From a checkpoint of a small image colorization model: arch unet, muon at rate 0.0047.
Rows from block 9, named by matrix and row number. Rows with one number belong to one channel. Each number is 128 + 24 x the weight over the matrix's rms, rounded and kept within 0 to 255. All counts start at 0. Numbers have three digits each.
# convs0: first 3x3 conv (model.mid.2.convs.0.weight, 256x256x3x3), inputs 235-239, a 3x3 kernel for each
# convs1: second 3x3 conv (model.mid.2.convs.1.weight, 256x256x3x3, transposed), outputs 235-239, a 3x3 kernel for each
convs0.74:134162098102121102171101132139149156110172145132131144180133080161114130137110151162073146138120106108082123110110152148134134141131117
convs0.75:127163132117149162106115148138114101121097138098103132136115168129115157155165133183135187182123055216171080132114112151124076114094126
convs0.76:117135114108133117129114137132137134140151128139148121133133155109131147142112132125147112186093119193144070100132113143149113118120114
convs0.77:130140127127128132110121130135132133130121153112148159146132100140091125130121138183115123140145112149154126145148134122133132117158176
convs0.78:146113132139143108124142121111130128120130121119128133138157126126168107109118092109118106142113132149082136064108126093077135094095103
convs0.79:116128127118129116111116105082114132132111140101107086108105136123089085134106118165199169102126131125187189139171163121144178094137153
convs0.80:111121115091119112122144140144154113117101118126109105153137140141152138129133127166086147094129143017161132118173129130134143104140111
convs0.81:142139115113154122138104193146108146125134109122126141159144118120127130135130146147141128151144110107129064083136119102106113097066086
convs0.82:138099137114118124150091123130127094120149138114132139161154128100130071119121115116139110116114099125135132099087102121127143109125137
convs0.83:121107124153150141109122146139146149145159140171114117078153105136140138113114097119218189095112127137105099085111065136128116160127062
convs0.84:151125135122095100132141128126129111140143120130118143110133130113101123121147135182141147154136126112190124104089121148152115109129111
convs0.85:186129082113107152128121145154154133115096144131074136123193143107153124127100090130096113090113147106128108143163095126134138183111116
convs0.86:131128142132142146096145132151096127131116140137151182127125131125157165185144144084116047084129065183175090198148165146134158102144171
convs0.87:137140124169142129098113119131150134098133131102126118094077121103081118121167127113103127104099125104115159129148139121140135130148111
convs0.88:114119118125121129124134127109132132125132130148124125132142142136139134135110129172143161111159158131169209160171139144184169161180146
convs0.89:155155113148132133124134133120115104123113110108108112139102134081157177105116156152138173101143184092145159118136109174149151141185108
convs0.90:109155115110127130108104140124154121112118134094119146089136096116124120088135144139105132154120135156146121108123141125127131134117144
convs0.91:125131125088119130133119114140126127136153146110123130090121134100106120157154128109144101113122086091098104089123143122097116132165159
convs0.92:146135177136154123131105134106115117146125124128106142134101161128118149154124127159214202122110133110122164142132175129180158147141123
convs0.93:106139117164128129111092158110130088152145108103147101107150157109144134109126145131158165104129102165121121154157128124130167129147144
convs0.94:131115132137128125122099116128105165152163137135132156164135118125181095117173132071180073128153151114145115139159140177144109127132139
convs0.95:109097104147109074129122118101129116124116081138134145108088161104086118139157089133111116153122163113111132114140140105114146118148157
convs0.96:140120115111143118130129141119122128121141113123126108111138077172141167128133157144173199136113127139144168120120145128130142129116144
convs0.97:108120132119129159114107140141151114144121095121130137105126110139152117124121144148058132133147180145143156163160150160149142183160131
convs0.98:150130134150150120143118150106117136144120111163117117136089120117108155126100174163097138209172119154095099053080144095064176092090179
convs0.99:109132079119090097104116136130121118121141119108121151131110110144114110142109120187180158075095112135157132125132157096129106098095138
convs0.100:118097144116143112130152109113119122125162148136124102118161129123133086154174120101152137147165192188173208118117172098100137071120123
convs0.101:137118112121147150108136151115107140144142139139136129107090144152117143099128121082125117070105057051099155114100120172162148179187167
convs0.102:114123097114124107109120100149123139118116120127108138175161158137124133145174150215255126115113128118175162107142123074129115110128127
convs0.103:148105121149120132137117130114112117136116102158113114090111132116128103148157134093082113063087125114099143123124110148140101152134098
convs0.104:145125121115121137134133144153137144145134150122125146135140137152143119146130136104082068181125073114167105136146164132120116140122083
convs0.105:122124131130114143117105120159132123141126134130126151153122126118132102123136118169114075140135070132096130107151151079201172089187196
convs0.106:131099121128115127132161142104164123123115136109101162133097117171130135160151098130078128129113190089124147105150141168151133126144144
convs0.107:128121129146091126168078116096121133106138147113096189153095067136125079137134064105138087105112089153157102092108144123151145113131113
convs0.108:106135120142152104129113114129149138141127120130134101118122125174135141171115140159125118076113141127141119124131141132128162142145181
convs0.109:109121144114146117138149128123130125118125113107091124122116127080121127125159137146155143113153118116149098131145125117117140111134120
convs0.110:149124137123128147118159129132134121133125100150130115132106106103115131178144137118131164142141154020069103114116134155139114099141175
convs0.111:118146100136141095126141108086126142126160166115135126114124106097147183141124147090136170104130128126104117109136125120133127128150132
convs0.112:105140117115126134148134155122144131107131124095121164134141113122145161126131139128125103110137124151118093119127159130116158127138166
convs0.113:128109130112158134104155139153126122122131126132124133141125142139136078170072098120154141104132090101138061144108125111121149102163144
convs0.114:103135115107093128109130085153119117150131108126117152092144117115171086141135120115126121131155113146126115164133123154129138118120173
convs0.115:113103118110137094146118136111131155108130105133101101103127141139134130121167142191114123112091101154136108121118077099170147123109101
convs0.116:134118132106146089124173136130112111141130117143105100122126115151141131134126063106144091147086160127139140106094091150130055132133127
convs0.117:173113107108134116117157149106133131126105095112136127125115083163151060080140093128092053255190100183148135139121089126112070105057121
convs0.118:151147147121122125100142143151134129158128149140136155146131118113123105124138108100191217052126225105077117131134123095126095137130120
convs0.119:135129103124132123140122146108118117144127096123114105104085124101136072130116114117154065179139127086111143149120079126174121113198161
convs0.120:151109119127160121137128138124115102138143116158161122110124097136160134100148156123085180166089153143116159111112133154149170162147158
convs0.121:144090138128117099124135094157168156088105122107096115113119087100117132128126128175146074186091150172213158121148160104123166117086141
convs0.122:146150133148127131119126131147118135144145125133131123129105146105108114100107165132131122155112153074102082118145143103122109138175138
convs0.123:109117124106102103107097104131099092143138120121123140146164148152157140090149146125124068091082111132093100157131146132163155153146180
convs0.124:107168104157170116094140092093134149118126165058130144136164139131113151133189136067122128109135112118169070124088112113112123133094094
convs0.125:150135141134142102120135146132136174126133142127145131143119117120114112133152142116130129099139143087146115101089126082103096081095132
convs0.126:132108087129158131117077127095143130120133138111105141140138111101099116119106137085120103168111167104091165100088128111100135160142118
convs0.127:152170108114130162131112092141125151129138140119129108097047167079148207124120141099135090127113103137133118120176165088143126156158146
convs0.128:097107069125142155127148134129134130102087149118156094160142131159145175160206128066099095088207168143140173156156152166151168113141086
convs0.129:155179133121154117144119153143124149132125115129140123141167112134129131138133125100125134132172087156153139150161130131102094144149171
convs0.130:140132097095187111116155171143126103101129142133147138115148116102125098107076090083131123118138116144124139124155145103096114147126126
convs0.131:109146130127141119078107119126135136110127110151156133070125163097097142141155135145135115162112134105124140118127121131139122154135145
convs0.132:162102145150141115113119129128120095137124112133107115125180120090175137169181131123095118084154142137143148097135104107107117104078121
convs0.133:101154117128138131118140127119125155092109119110151112159120150158133118142119126162175131196198067161059048111134128069134107106108087
convs0.134:123133137105133146120131101130140142124169160110169165128100104122105129124128142119096066116114069135120087093129162129134145121131115
convs0.135:143145118132131129128122116115140119115152142118159154152154126139189098100171128111106080141137133118095087089092112111137112138111075
convs0.136:125146142117140092115135131135116137116144097132114134122111104123104109142157138123147130221156115079138090120085092112082076142107131
convs0.137:115122103098144111152129146121153111110137154091146131130115121130097126120141095148101085116074090138130148155154134168140141078107108
convs0.138:125120124115109106103143134124120105121098122135103136098131172105181142123145133003116127153168115138116087157144119069077100122113163
convs0.139:129126135115098118170087094131117084110149154104121144155106126138210202102088183056108163116133116082086102223154145117146148112105129
convs0.140:100169160119118141109143122130172119106107153119114136112104140150141164096137105135110089100064115189114067171142179148119146093142181
convs0.141:110152139102125146129119095133154169115153175130166186107128104142146136139138110085103160143151109151156087137120128115181164101115108
convs0.142:129119131144119127112144097158127135148141126109119144122122150128119125129128120093168113158186166110152130063078110085088088097096085
convs0.143:133112148101119071105185132132125114127142143127123166172143124130139127123126107142140180070105114084082105164187168123134103110085154
convs0.144:146128133130104166123158147131166131094060155100140135130106138107099168147171093146118107143147104105123082134150159115111126124113150
convs0.145:103099137133117116138147113121134146123144130151145131145138109109144123128170117108119132099138123119105084117143118156136102120123129
convs0.146:120132111135150095122137135091116161141161134132177162177137126129115121144130130115090076106099052132127069127154130076152129105137161
convs0.147:144090086102121171196127125125098100108149121159171147106118116138124135096094089126156133127078165129121116142158125105119117109117164
convs0.148:087106090103156130129163171116079114155094096124163129124108131167105045130104107118107144138110122114108109134105101108123140119142136
convs0.149:142130117145137130129116109159146125167151155113125139120164138075183155123182152083140191115148141137129115190165156180174113130140157
convs0.150:150128134141118112140119110146137133133137142142130134114154111136147113110165141105156151101218163086080150132124125122161147100107164
convs0.151:151099133108124105142116144184152126151127115137126142115145138125135124135134112095123128121102128152123138164141126145170140124114120
convs0.152:145156129109083106124089099129100120151114107086098092131121156112098113150114079233172161109137158100065129125205181137190171118141136
convs0.153:127126154148159123140134147129113130095099130123128112108112115140132137109131142159155133096109128159119125111145098171155141133172127
convs0.154:136127131145120099099123128092146122128126128117148137059128128134158135153144146138108104141100104090124166135130122124113121140098102
convs0.155:142108121136113136149154112126103098082130104099148103178079137135129121131155107114121115132116121138091131113083134144117138114080115
convs0.156:134127114110172130104144126111104105125098106147113139140155099149108078126150135104092132082106109212169156165158130150164176135174155
convs0.157:125125107115114112136144111120146117140132112142136131156105150127117128132153155122151119135077116104160101090094099114117128099111102
convs0.158:118107143142110136134123131099122112124115115132142127127119068156084141130170123154152138024125140107089136085134145115106104115093101
convs0.159:119148135160140108146140112116142124146117142125132106118132117101051107087128130149165132097133132122097152120091122138140169129149121
convs0.160:113142117124115143111134108140131127127139160094139140122132128163133152141099103035044143149099186118154065141138138155137147152132114
convs0.161:154120136147151116134118159163167184108106153135129177149103151124093143130095113177137161118175173115116144062137082120177151129166182
convs0.162:126112121140122142099118133116142135143178151120134132061091133124164124155094160136034120129119153128136102162133154151135152130104150
convs0.163:096087134124073151158135128144128129105098183136142139167148159156125138173169135096186137124151113105117142117105159183161130131178179
convs0.164:114106136137130145141127128121120083122122111140122121150147113135173132151134088135155119002055017067102109126141146101115112132129132
convs0.165:121119134110150121133204107123094148116079118142149096111122146126116168132101122132105141098135141114105092125104091066131101112147089
convs0.166:134112129146130138112144153107114119107136150142143141126086154112126134120139134118080147074139091143186146137133141137126114141085145
convs0.167:167127141135172131114104115111132141137138114120152168181191125121128132134086128087160057130102139116118131182120166122134125163165193
convs0.168:109082121103102136128115118148111132141110139131117138137104112117142153136130124165179125181139037130132054140115120133133138117150098
convs0.169:115112119108114115120132144135107098108114116091129138117069139175103107111077073157119102198121152138123106109099092110118114097124186
convs0.170:130154119144140132101133130126136127124122112118122119082139126142119102109140156145145153122170137119114218175180173157139127185163125
convs0.171:127113100132105137133117138133129104122106129137159119183106143099076102137113142116130120113130135129175111128116106167168144144125118
convs0.172:137142149160138136127123128139143155138125126119091125136152137161140139110142146146117148067082061090109125129175116079118093112135118
convs0.173:108155142144152106123156115093120162125137184122122166091088111139132126129130174135128117179167136097142106164169115165155158193136129
convs0.174:111151156126144127139104143117145100124135123119129109110105131139115121094107082102140147147094118141162144106130146118119137132120124
convs0.175:150111142143093140135105112118099148124124142161126109112104123125111151136168134111169121098132125099137167148153118163158112143163119
convs0.176:114128126114126132127125117107136131128120125122126145117135163139091157136124151171139121073132172137094148114109083139089110153141185
convs0.177:123100126132087141142125136123147149131153172126138130152145168115107133128103091108094113142074128150162221114134125130139132092091076
convs0.178:133115116122177128155102183157117160157166126190129142112106141139136122136139109154144072167149173123143105141104136138163143128129089
convs0.179:144134155154118139129134123135140137154133153139133125085107113133133129117149137147168159176149125128171127151160130134158117137162138
convs0.180:114137163142108107145146117105126147152122132120132126110079145125134142118155151097114081085063151060193146155106106097121111106137109
convs0.181:147137143151126131116120111150106122101141159110095151166112104149113114139117140105156155152166109107133097141068097125112104154141105
convs0.182:139120127146111135098121146157116121153124139133116146154127113149157158168143111148086101106156165175148110111104109146123157133105124
convs0.183:128109125087136127126140129134145126141117111142141097125051107078131120170165122043114147182217159131144164148131118096181134148110160
convs0.184:148098100126129106162081143129128155161129125159122137111143107149158129139181127070098092098117107119144137138137143144177149193201155
convs0.185:156125123153104102139139114132122099125116109147129115112139124130140123120167125057141117154128139130113085141133131144133136139155133
convs0.186:123123126118161112132146125082106179104121154128121130116113137145169136126132101234137079147143074192120050093136173090114143117134208
convs0.187:126124151117105120132110093131114152116113180143116113106134092162113158192129130117120147119112065116083105171135130177099147136134108
convs0.188:116128130108110125133121128135111099150123147127105133110096098126157125141169153116134187063110112178163119172141149124068130100125111
convs0.189:107097136112120130147086133118119112095130122111097112130131123095151146126139171124153168111145129113120164153146152133112174130136131
convs0.190:100133140119117119115137127125137135118135164175118148111143177145148150128116091075086144106187228094165122114149141099087130103126097
convs0.191:138170134113095123125121126082150159131118134123165129095145124105164108122108155116165124150096070119175100152135157142134150154163145
convs0.192:131141112100112089102104114104112135086111125096127139160107164134181137105126099070091105119129100184158192199176138154111150100083094
convs0.193:130113146151134119130129148139119134091167125092120132148076128128093109145129120149134117150149153195176144129187203090146157099137150
convs0.194:125133131091097133085106124120123158128108111124098140194156141182127123148137137108177107122168101159071069092166115152141110177145142
convs0.195:161113127161154116142112092127147129150173121165176098090117176098108144109151132118136139117128156111093135116144131134123123124127109
convs0.196:119144139165147125107120160182124137188137131168130144111062100148098107117098113214126123166166163108159169142125104148106126116104114
convs0.197:140108135125145115093162139148149150158110135109138147146092141166105118068130158135117165107114112127140105116087135153111136074142076
convs0.198:088127157123115120095123122114107178148082150158143143136127138182078112187135112111110122124090149160083120119113119139155132152149129
convs0.199:114106115134127110135138110128129140129130157110120102098076082091123120107119120120106132140130125123105122124132177123166171097130170
convs0.200:129146119140119142130129115135127110136126110127127083116097105121101123091150154180114111179118102146102090135174116137129111126091122
convs0.201:096132106111085113120134147087125100100110119108134095118121133124161147128109159073142098079164108134201123135134166107122162094138091
convs0.202:129133113137126149135146158125113117151119105110119132136127135127091104137096119118107117144151134123095132105125162082115168091106161
convs0.203:098147153119119126093129144165160174154157143118172128158162102161110143102112140081128130107121063121122165090123125060132147072108070
convs0.204:096119193130146156119125128107104126112116159144097133130178115108147119094166140149152130133122111139120131111094162116091174097120158
convs1.74:125092144089095147136107125165125134168149110152189123104134134115153150110159153158131149146106098132085106144171139133128103137109155
convs1.75:110148157136152167109130159112128128124141142097099140086091114148128127127118126131126135093131139111168124134143151148132135156103082
convs1.76:155144160141113114113115127119126130138132145155149150083101118087112115090090116153094078117154115070146113126106128113128121109174123
convs1.77:124132122131109125121118135140124120133123136122114138112131132142125130124099109135117149122115149123140122135121133127116126124103115
convs1.78:137133128141127087184137140161123121164159140165136116114117136110113111156123109113160130106158134108159181146166147165162163142140137
convs1.79:110153116172171096125140103144144159176164104147154163150119106157151122145149132159110102158123106160105090170145149129101116126107086
convs1.80:137108113150120102130118082105132133127115076140119167133126129105111106134129125093108091144150155095114107101141104153117112115103138
convs1.81:130145144134136103121142112148135135120148140088109123156110131138144145113106146164168124137151121145125105125151124130123127176129156
convs1.82:119113124116132145140130162137124116122117118109115121162132150158163156130099126085135136086143144122167104092126133111107155153118165
convs1.83:077100123133140159122148147109106094131090132098128126134088066121177178099144122109138134096168133162139112168203168159174191141107123
convs1.84:166143100124141110168187173112158127078156123134156149125127119142107149186150142113134147107097109092127072130127118195186155129102093
convs1.85:109148108147132121117128052124142143108125110104131161099140108127095110076102080176130151137127146168151120151119152102121139126155150
convs1.86:153111125131130123134098128134129138144100146126125147136183132111146149085103130142102143166146168158118127137132111112086109123134111
convs1.87:129146140130097091109087086135100122128138139134138152143135132125114151128123132141163171191183172157151166113179147119161116149125100
convs1.88:142131136109157140137133119109097123151138099125093088106108166124107140137154108136092113105062078113118156101103129118094129131109141
convs1.89:137145120143131133138132161101119124137114163147117133101103149136123168157118146086121136136119110142137119106117145116126125097138111
convs1.90:126155171126176142088135111168081083144097128124130134166187191155170139103099101163142139160163133120162170142123131086108117111092118
convs1.91:093145122192145092093135150143144105103111119091139156114151134155188141236178158125202203119132132172181161122142173134120105075097104
convs1.92:121130134112150102112122130096119121101129096139162156171125105109133142118126121133114111124127142128113094157104102104104116146104122
convs1.93:118124159125111148128141123183145163145124094153139127138149137135156135122124115123160116115119108095112094093109119098118100102107129
convs1.94:101147172107167208076160147107111120088107131102130164119099104106106102113113058182171129088131113140135090118102155094096133076114111
convs1.95:125131103121128099097117141111130117119109148124111139124151153156170146158128102120113143136124146142124107114117127127104104152149132
convs1.96:101132110134128117143161149145115114179130173126111120103102121127132110155119146140137115135140098112106105102109108132120129135125124
convs1.97:138148128139148129129131118138128110112125134132126161104098109101102099116102107113112114128129117101116099094109106110086117134080118
convs1.98:161176149156088109125082105142069134167116159137167167203156118189161185168189219123120156128094106125092079168142113165095128109081141
convs1.99:101104124119123109130125122120143121148136147132138101115127111110124125143120130130127142106118108120114134147150150134129145138127128
convs1.100:136148148131120132095082105151146155085110117145123139127120110137116105111075107071067072111091124105091105100124110107102128132106138
convs1.101:161143172172193183152143148156143106124161169124118137153158136151115112104062099134159177162191153168137150117131167053068084087094096
convs1.102:115119141102115131101104134150129152109126152115125151142136096136136112125136120089079118092088109107077090115105107136120118139128132
convs1.103:127140117136147119137126101105155117127142132132136115103112125113139146112131131093153124120173109112159125110099135115121101119121117
convs1.104:124111114142139128116131128184153121174171136156144145121116148142154187117139137096110055125137093138162129130147162130135139149140147
convs1.105:169179149153127072168150134127075094141098138146152156121112069135080100174141136169091119197056127160089135166108144128134137104133103
convs1.106:108105135110102103108131155129151139123120163112145129151141135121168149124115130106113185077111108139152118094112137091129144146134127
convs1.107:115126139140141131144163128125128139128149129101140136119112090136108076119098108170162127128125115104101129135141160115144145127120181
convs1.108:125156170131145173127111124134127137102107113130113127117133111109102139092100126121110126140141135118148096085124118117147115100110136
convs1.109:141170156155169148159137125124141125122121133119110124080115117100102148108122123100177117130160089137143106115125111120117113120139143
convs1.110:104087154138149132069120098128100143195154132160129136187147123130113135181155109128201163159174140100142082126148207165161173118102102
convs1.111:138119116158153146151122134135122135123115127133133134094086115124135147141136129116118111133105103128126126099142133118127096103111118
convs1.112:118100142142102130138122131143111143125128105105151127088094116121119113154132117121154131097135145116103162125140121143135131153104156
convs1.113:110106114110123137144141131141130131140136157122121129152143164132139140109093110113118163131146175136179133144113140129118144130122155
convs1.114:105101092144134105113140135117129124124123142110106134115096089150133115138128157121155164110143153133146131113107121123128144133134144
convs1.115:114123135127187176151142142096078103105101118119098110173177163139161153143140129173139110151145101082120066101115139084066084142092079
convs1.116:145126148150138121120106114127157140129128110133117118145154147106113113101112130122121144101108125129142137113118102124140100103097111
convs1.117:137112113133118128160113139130125128113155153139144147101128099123137126085070125108083053102094083117121092100115118132124127114093124
convs1.118:145140161123155168107146124133109091164126080187111119190190172180141187191170145110157132054082134094088119115071112107115174152125161
convs1.119:117115089132118115145154113146088115106075132118128181159109144121134139114145140134173128101101119113095124135123136103155130152124119
convs1.120:130122118134137135109139135123125126137135145135107124100129127133155145112125112126130126114107120091110124120119097140113115143135143
convs1.121:111090146103083118132113122144164150129142135088147136128173172113177174154130157141117098119135108116124114136118128115120096120121137
convs1.122:142137165238165132090148145122127115149106106116093107120162112146145128193123157138181204131140109158148138159165143170121089110059096
convs1.123:136126115132121121130126137115133127115133131104112132121115118129143133132119152123132155117120145132134124108115128127112140146122129
convs1.124:131131111143141127163137110168093147150115124140109112137112143120118156143136114147177136142145135101141148186185142167144118140117122
convs1.125:128149136115125125104105132132109089081084103134114129109139135109134132129127098139128118158151111123151143144145147147146156138147134
convs1.126:122101135146085126146109110148162111148165131142120139098112099151165166129105096150140149142095113129109141144140156107139150119129105
convs1.127:130132156145112157177126150143124153166126173143156175141095145112092176109137127116126108135122130138097134156130110168144133142129106
convs1.128:172121122148147136132113113143157175109109128111136166150151120114076077076046106119126211140142136114131114148153164131111114150128100
convs1.129:098138142150165192135120069115097113129094076116125135152156146127091125166085106127103099156160190096106142110125131133152146143140169
convs1.130:117091116100105130144135159146150131142172164141158160128132137123133128115103096152136154135141165119143108099113101130132145158132159
convs1.131:137137135139096099152109110142143127141151167122115131137103098134110144143141127125146123132174137110136110114164126131160116142145128
convs1.132:111140101138128090133141098104132081119151123128134173086107079091098097122116153113144164136175148170110130132171213134148204166130140
convs1.133:099095166102104127110113176150133147130144133098108120117128186139131150141140164120108109105101110095115111135179126114161155172165183
convs1.134:132128140144126138117119135109112113145129136132111117095104128140131133134112097134133130121133135134175154141122108150112123129117127
convs1.135:137196147121179100098128129124132153139133133150141122154109101090104118146119103105132111142147126115123126105144134159152155127149137
convs1.136:087111152096097122144087102107109106116083127158130127095091092129091114130105095120126146158145107125091100135116127149136162165190155
convs1.137:109111107091122120110133142119109129111140107142128140094122098113151120157131100135186173115158152139138133105163123140111132147098146
convs1.138:131089120150106109137130103120141157139125145097110126153130097145132137144147137167126135164134141112144168201160172157167176133146155
convs1.139:122140126092072067171127129136118127166157154132116123149163162133112106170140102136162155134110108120106109119101117126132090136136082
convs1.140:130120150126154157133101080112129136116100087161124136158118091168168222139116136119115083151153182094138138124159168143146129114135170
convs1.141:135134085138118081110113109173099081146121119120125133133090081169158116131137120166174093195163080161133077162142088087112101082120115
convs1.142:142155133147143152137113109110113108111093104076092104144160148163158152136141132156138142112140147149152151172150143149148133170140138
convs1.143:133135142141084120117072116106088139127110128174115123155178160167140197181096145140150161151168150073154153145128128188145145141112099
convs1.144:118119142124147139130130143130137134111142132110125107106114104121105106121110104118141129132138135132117129106116154126115152133097132
convs1.145:148131145135145161128112126121110136124138115107115101138126132131113121121114121144137120158133136163167184127127128123134133108115109
convs1.146:111079105156112111141103120155135159131169147123141151084129136099162140117126141119137155128118131141090108131134106161089112141103128
convs1.147:132115154154169122128150121166128103127135171156165154172149158148118136140130119109094177139157158098128082158107112151129140122145142
convs1.148:136094113122137137102131142144109102124098136111124133168167170139121150101090126116085129126132165126151130144122109144133171139122180
convs1.149:110123115109121109115144128116170119103154116163167133128139115124104119141131136122134147141136066143118125116114157106119167138114140
convs1.150:127165079139149113128155112085077105101111136131108122175167177196097097137140173125148146124121134113117177134139165074126132086134131
convs1.151:118143119142129101129140112121144110110162143143121176076097105101119131143137149115159152124132112124131108102110194136144152141152128
convs1.152:126123088121148152099089128133154121102148119124170141164158139126134169145133105161184138173153128123153104159127133119121131126143105
convs1.153:094104108151121112158126126137128121170182132129136182174133124098114158156173160105132160137122088190142097092104135118147119148119096
convs1.154:124132117110118085119107071114101108127151163153143170098096108079086115099128177103115166135182155137140130111138171123125164142134129
convs1.155:122144140157123116144121134149181129134151142131126125080082084117123119157122125111130146107157164125134170126118125143126104125146095
convs1.156:094101118120140128115105117125130125143125156137131162137130149138133139149126133119136129092115135129154119148158132159140141159156135
convs1.157:107072090147130129144115119134127108148144128144117112126101114160135136142131114110147118105127118110123156130127136129106134142137145
convs1.158:121113118133171158135147132151148135153130120159147122134154140189181160112098119114146142137151155129159155146167121140139126120131116
convs1.159:125141106124126149108119152111121131138121127118117137135143121159159177134101089149110130129110179123134150115108114150125105128139140
convs1.160:160176157161157134153133160144133136112134106112140129119145176134159152113160155125132163172179146129134111105115106078130078073097112
convs1.161:161189168131156126113113118124162156104154189135108158115140129113135162060124129126111082124124141078098079093156150077114152122132143
convs1.162:113112145152123148134135161126115111119081073097114072194118138191164189111133131122131140105120108102146117159134180174168155136142139
convs1.163:169171132121133119130122102131072071142120131165155122095134155126106128111096131122113139150124107118108070155130146110092121084110114
convs1.164:118144120155176144123154155147129119103116148119155146112147163169181161178140117125137159180154149158145175112119146131121154135113118
convs1.165:117141148106095122145133117119066080163152174125132157167172175142136147143129082169158173116128133047085092166120109161162153143148140
convs1.166:085103121086104109120112145127162152130152148124162161116131135164131197142140121149135150178168168129151147143132150154127116142111107
convs1.167:124137110120159140124133119096104126127134090164158118110135127128156116141123128151115115132130175145156178154157144108165131129150153
convs1.168:161140152125131159114115135111123172124153133147150137181163137154166140124162145149136132127121122104153129161178119117158128121178146
convs1.169:155187181140200177115150129157124126124115145119121107122133143164157138145108127152140127172145133137137176161142160140146135151120141
convs1.170:119123140115107122138132138126121121102130132090090077140139114161139162122132111116146135148104124122095102128103145136082130082046109
convs1.171:108090119137136152158173159135132149148118129135105099091104114186193148156151158137137099124128150119144122122127135148096076124108141
convs1.172:139143160138166125121132121122124122156130101141174145110067134127155181164159123159140075140157136136150161131144165162152157150145149
convs1.173:124133147139133117133136110120128128110143153132133168119093136147134102129101075118123140152148152128115139116102128138112121167133090
convs1.174:103106111116105101114120123139134115145151168122138153143149099154144157160126148126113113119136112153127130084121114134117113126110103
convs1.175:139131122151128098129117117089116149143118158142118123102135142128145179138149133107134103117132077123135101148134156137129124133147131
convs1.176:132098065136121105165113075152172143115148150129168143093105116168173232165105221163168200153162151124103120171200193143110104160128073
convs1.177:099122107119171126138182164139129118146092075160147083200204195158154179205118139148100098102067114095084127147137148155153167177154183
convs1.178:097143153096115106104127100132114121128177122130152135123142127128118146098122142105134144140141139123099161123167148141168149151110121
convs1.179:123140088155135125150140097096163124111118122119138104104117105125124134106115122100142146096124098119139108111128192153150157148162154
convs1.180:116160113108142115121134107125161115128124146112153142108116108114153137124114135139126166129119133140126103092112120135123057142132078
convs1.181:104106108148107107111094063110115130063073123131115161133127100123107138170101129137181135128124098120132122131170140126125095144117071
convs1.182:098116137093092141074128118102127101161162103159142147104107073150103103100114152128125125128098137136158145089145153120156091154130125
convs1.183:140142152112116133129141124107106125111147150098131153151129151181148151135129137126094136117105144125108116137128162088100119101129118
convs1.184:133138122144133136153124134100134130127119122127130083102133146102144154126146137094129117096122078084102106113108141121144113124143131
convs1.185:101143128138158136109155136096116115156132157139099132078088105122103138159147143119159162136152129147134126123126177130127144107140120
convs1.186:198163152171171139126133118149139145140130118121110128061114088089083068073082112149102157170122118120095068131133146111093112036063085
convs1.187:136122106111159130129119103138153131118131123161163116143143142180187134165164131126160160133145147162145143139108118167106164138089161
convs1.188:115109117134120118122136126154151151147117123119093117120119109156163166129155174118134109094074111139167163153132130131124096142137131
convs1.189:111121159088130138053088119132127136130129132107123131127125102121126115116117122130121115130116115140108101168165159166188177147183176
convs1.190:118115136103121121109145154133163144154152143112113136137158123115127166146160135134109160147134163117122148135102132125140115134153101
convs1.191:132123090121106057115097058144128139096114142126177185104099094117125166124087125132094114086138145177175140099105078129170140110135126
convs1.192:126114143096080124086088082117156160121121132116126124107114108111109148110082131158100073145131152179169175132134109142142133134111133
convs1.193:105088099118127116130138135126112117117133135118129128094100111111133114122133114093114095088103101110082093109162127120117156142120137
convs1.194:147147123129127122138147142171124128103101141110133140097058132121116130128151126130148132157127112131080137128123135104103143105115106
convs1.195:119138093143134140144118096135134141158125112180128130090095102118114154122122118100150140126137142118136139120150146138140115118136132
convs1.196:102115143087079125075102100136133122110131159133160170126157138130130089116128124126106125112079085106095075125120149109130163097146152
convs1.197:124132129136139134146121147104111073116158160094123155118160131137163120154084157167192189121138109135123085146129180139141144186121107
convs1.198:096102110074148135068164109113087124152161132132135083130108130133124143087156171102112141108128126124140154126122084125063095110082163
convs1.199:116111112126111131121132159131133144137138131147132139099105105130138137153150147139163149142152162153162166115129110134115113142126093
convs1.200:116152150134143147148127109117130123125103155134123140081110094117145144123121124104140141117151115117133121106116164116115114120114105
convs1.201:121149118103119094125090094123136132146102139119102117123141106086147139160123137101149113090109127156108141149124135106138148108114123
convs1.202:097113128101123128118135131148129139141146150118172134078103097145111114108073129127158149125149158134173167130139105086131135103163165
convs1.203:136119113143146152134129136123131121110120121124131128122113112132121108112116084132145152109141124127139119109125140109111132134117108
convs1.204:112136149132115140177131116123132146139093162124144150109098130139105120146093118180125119123129153093121147162109120136116140130147150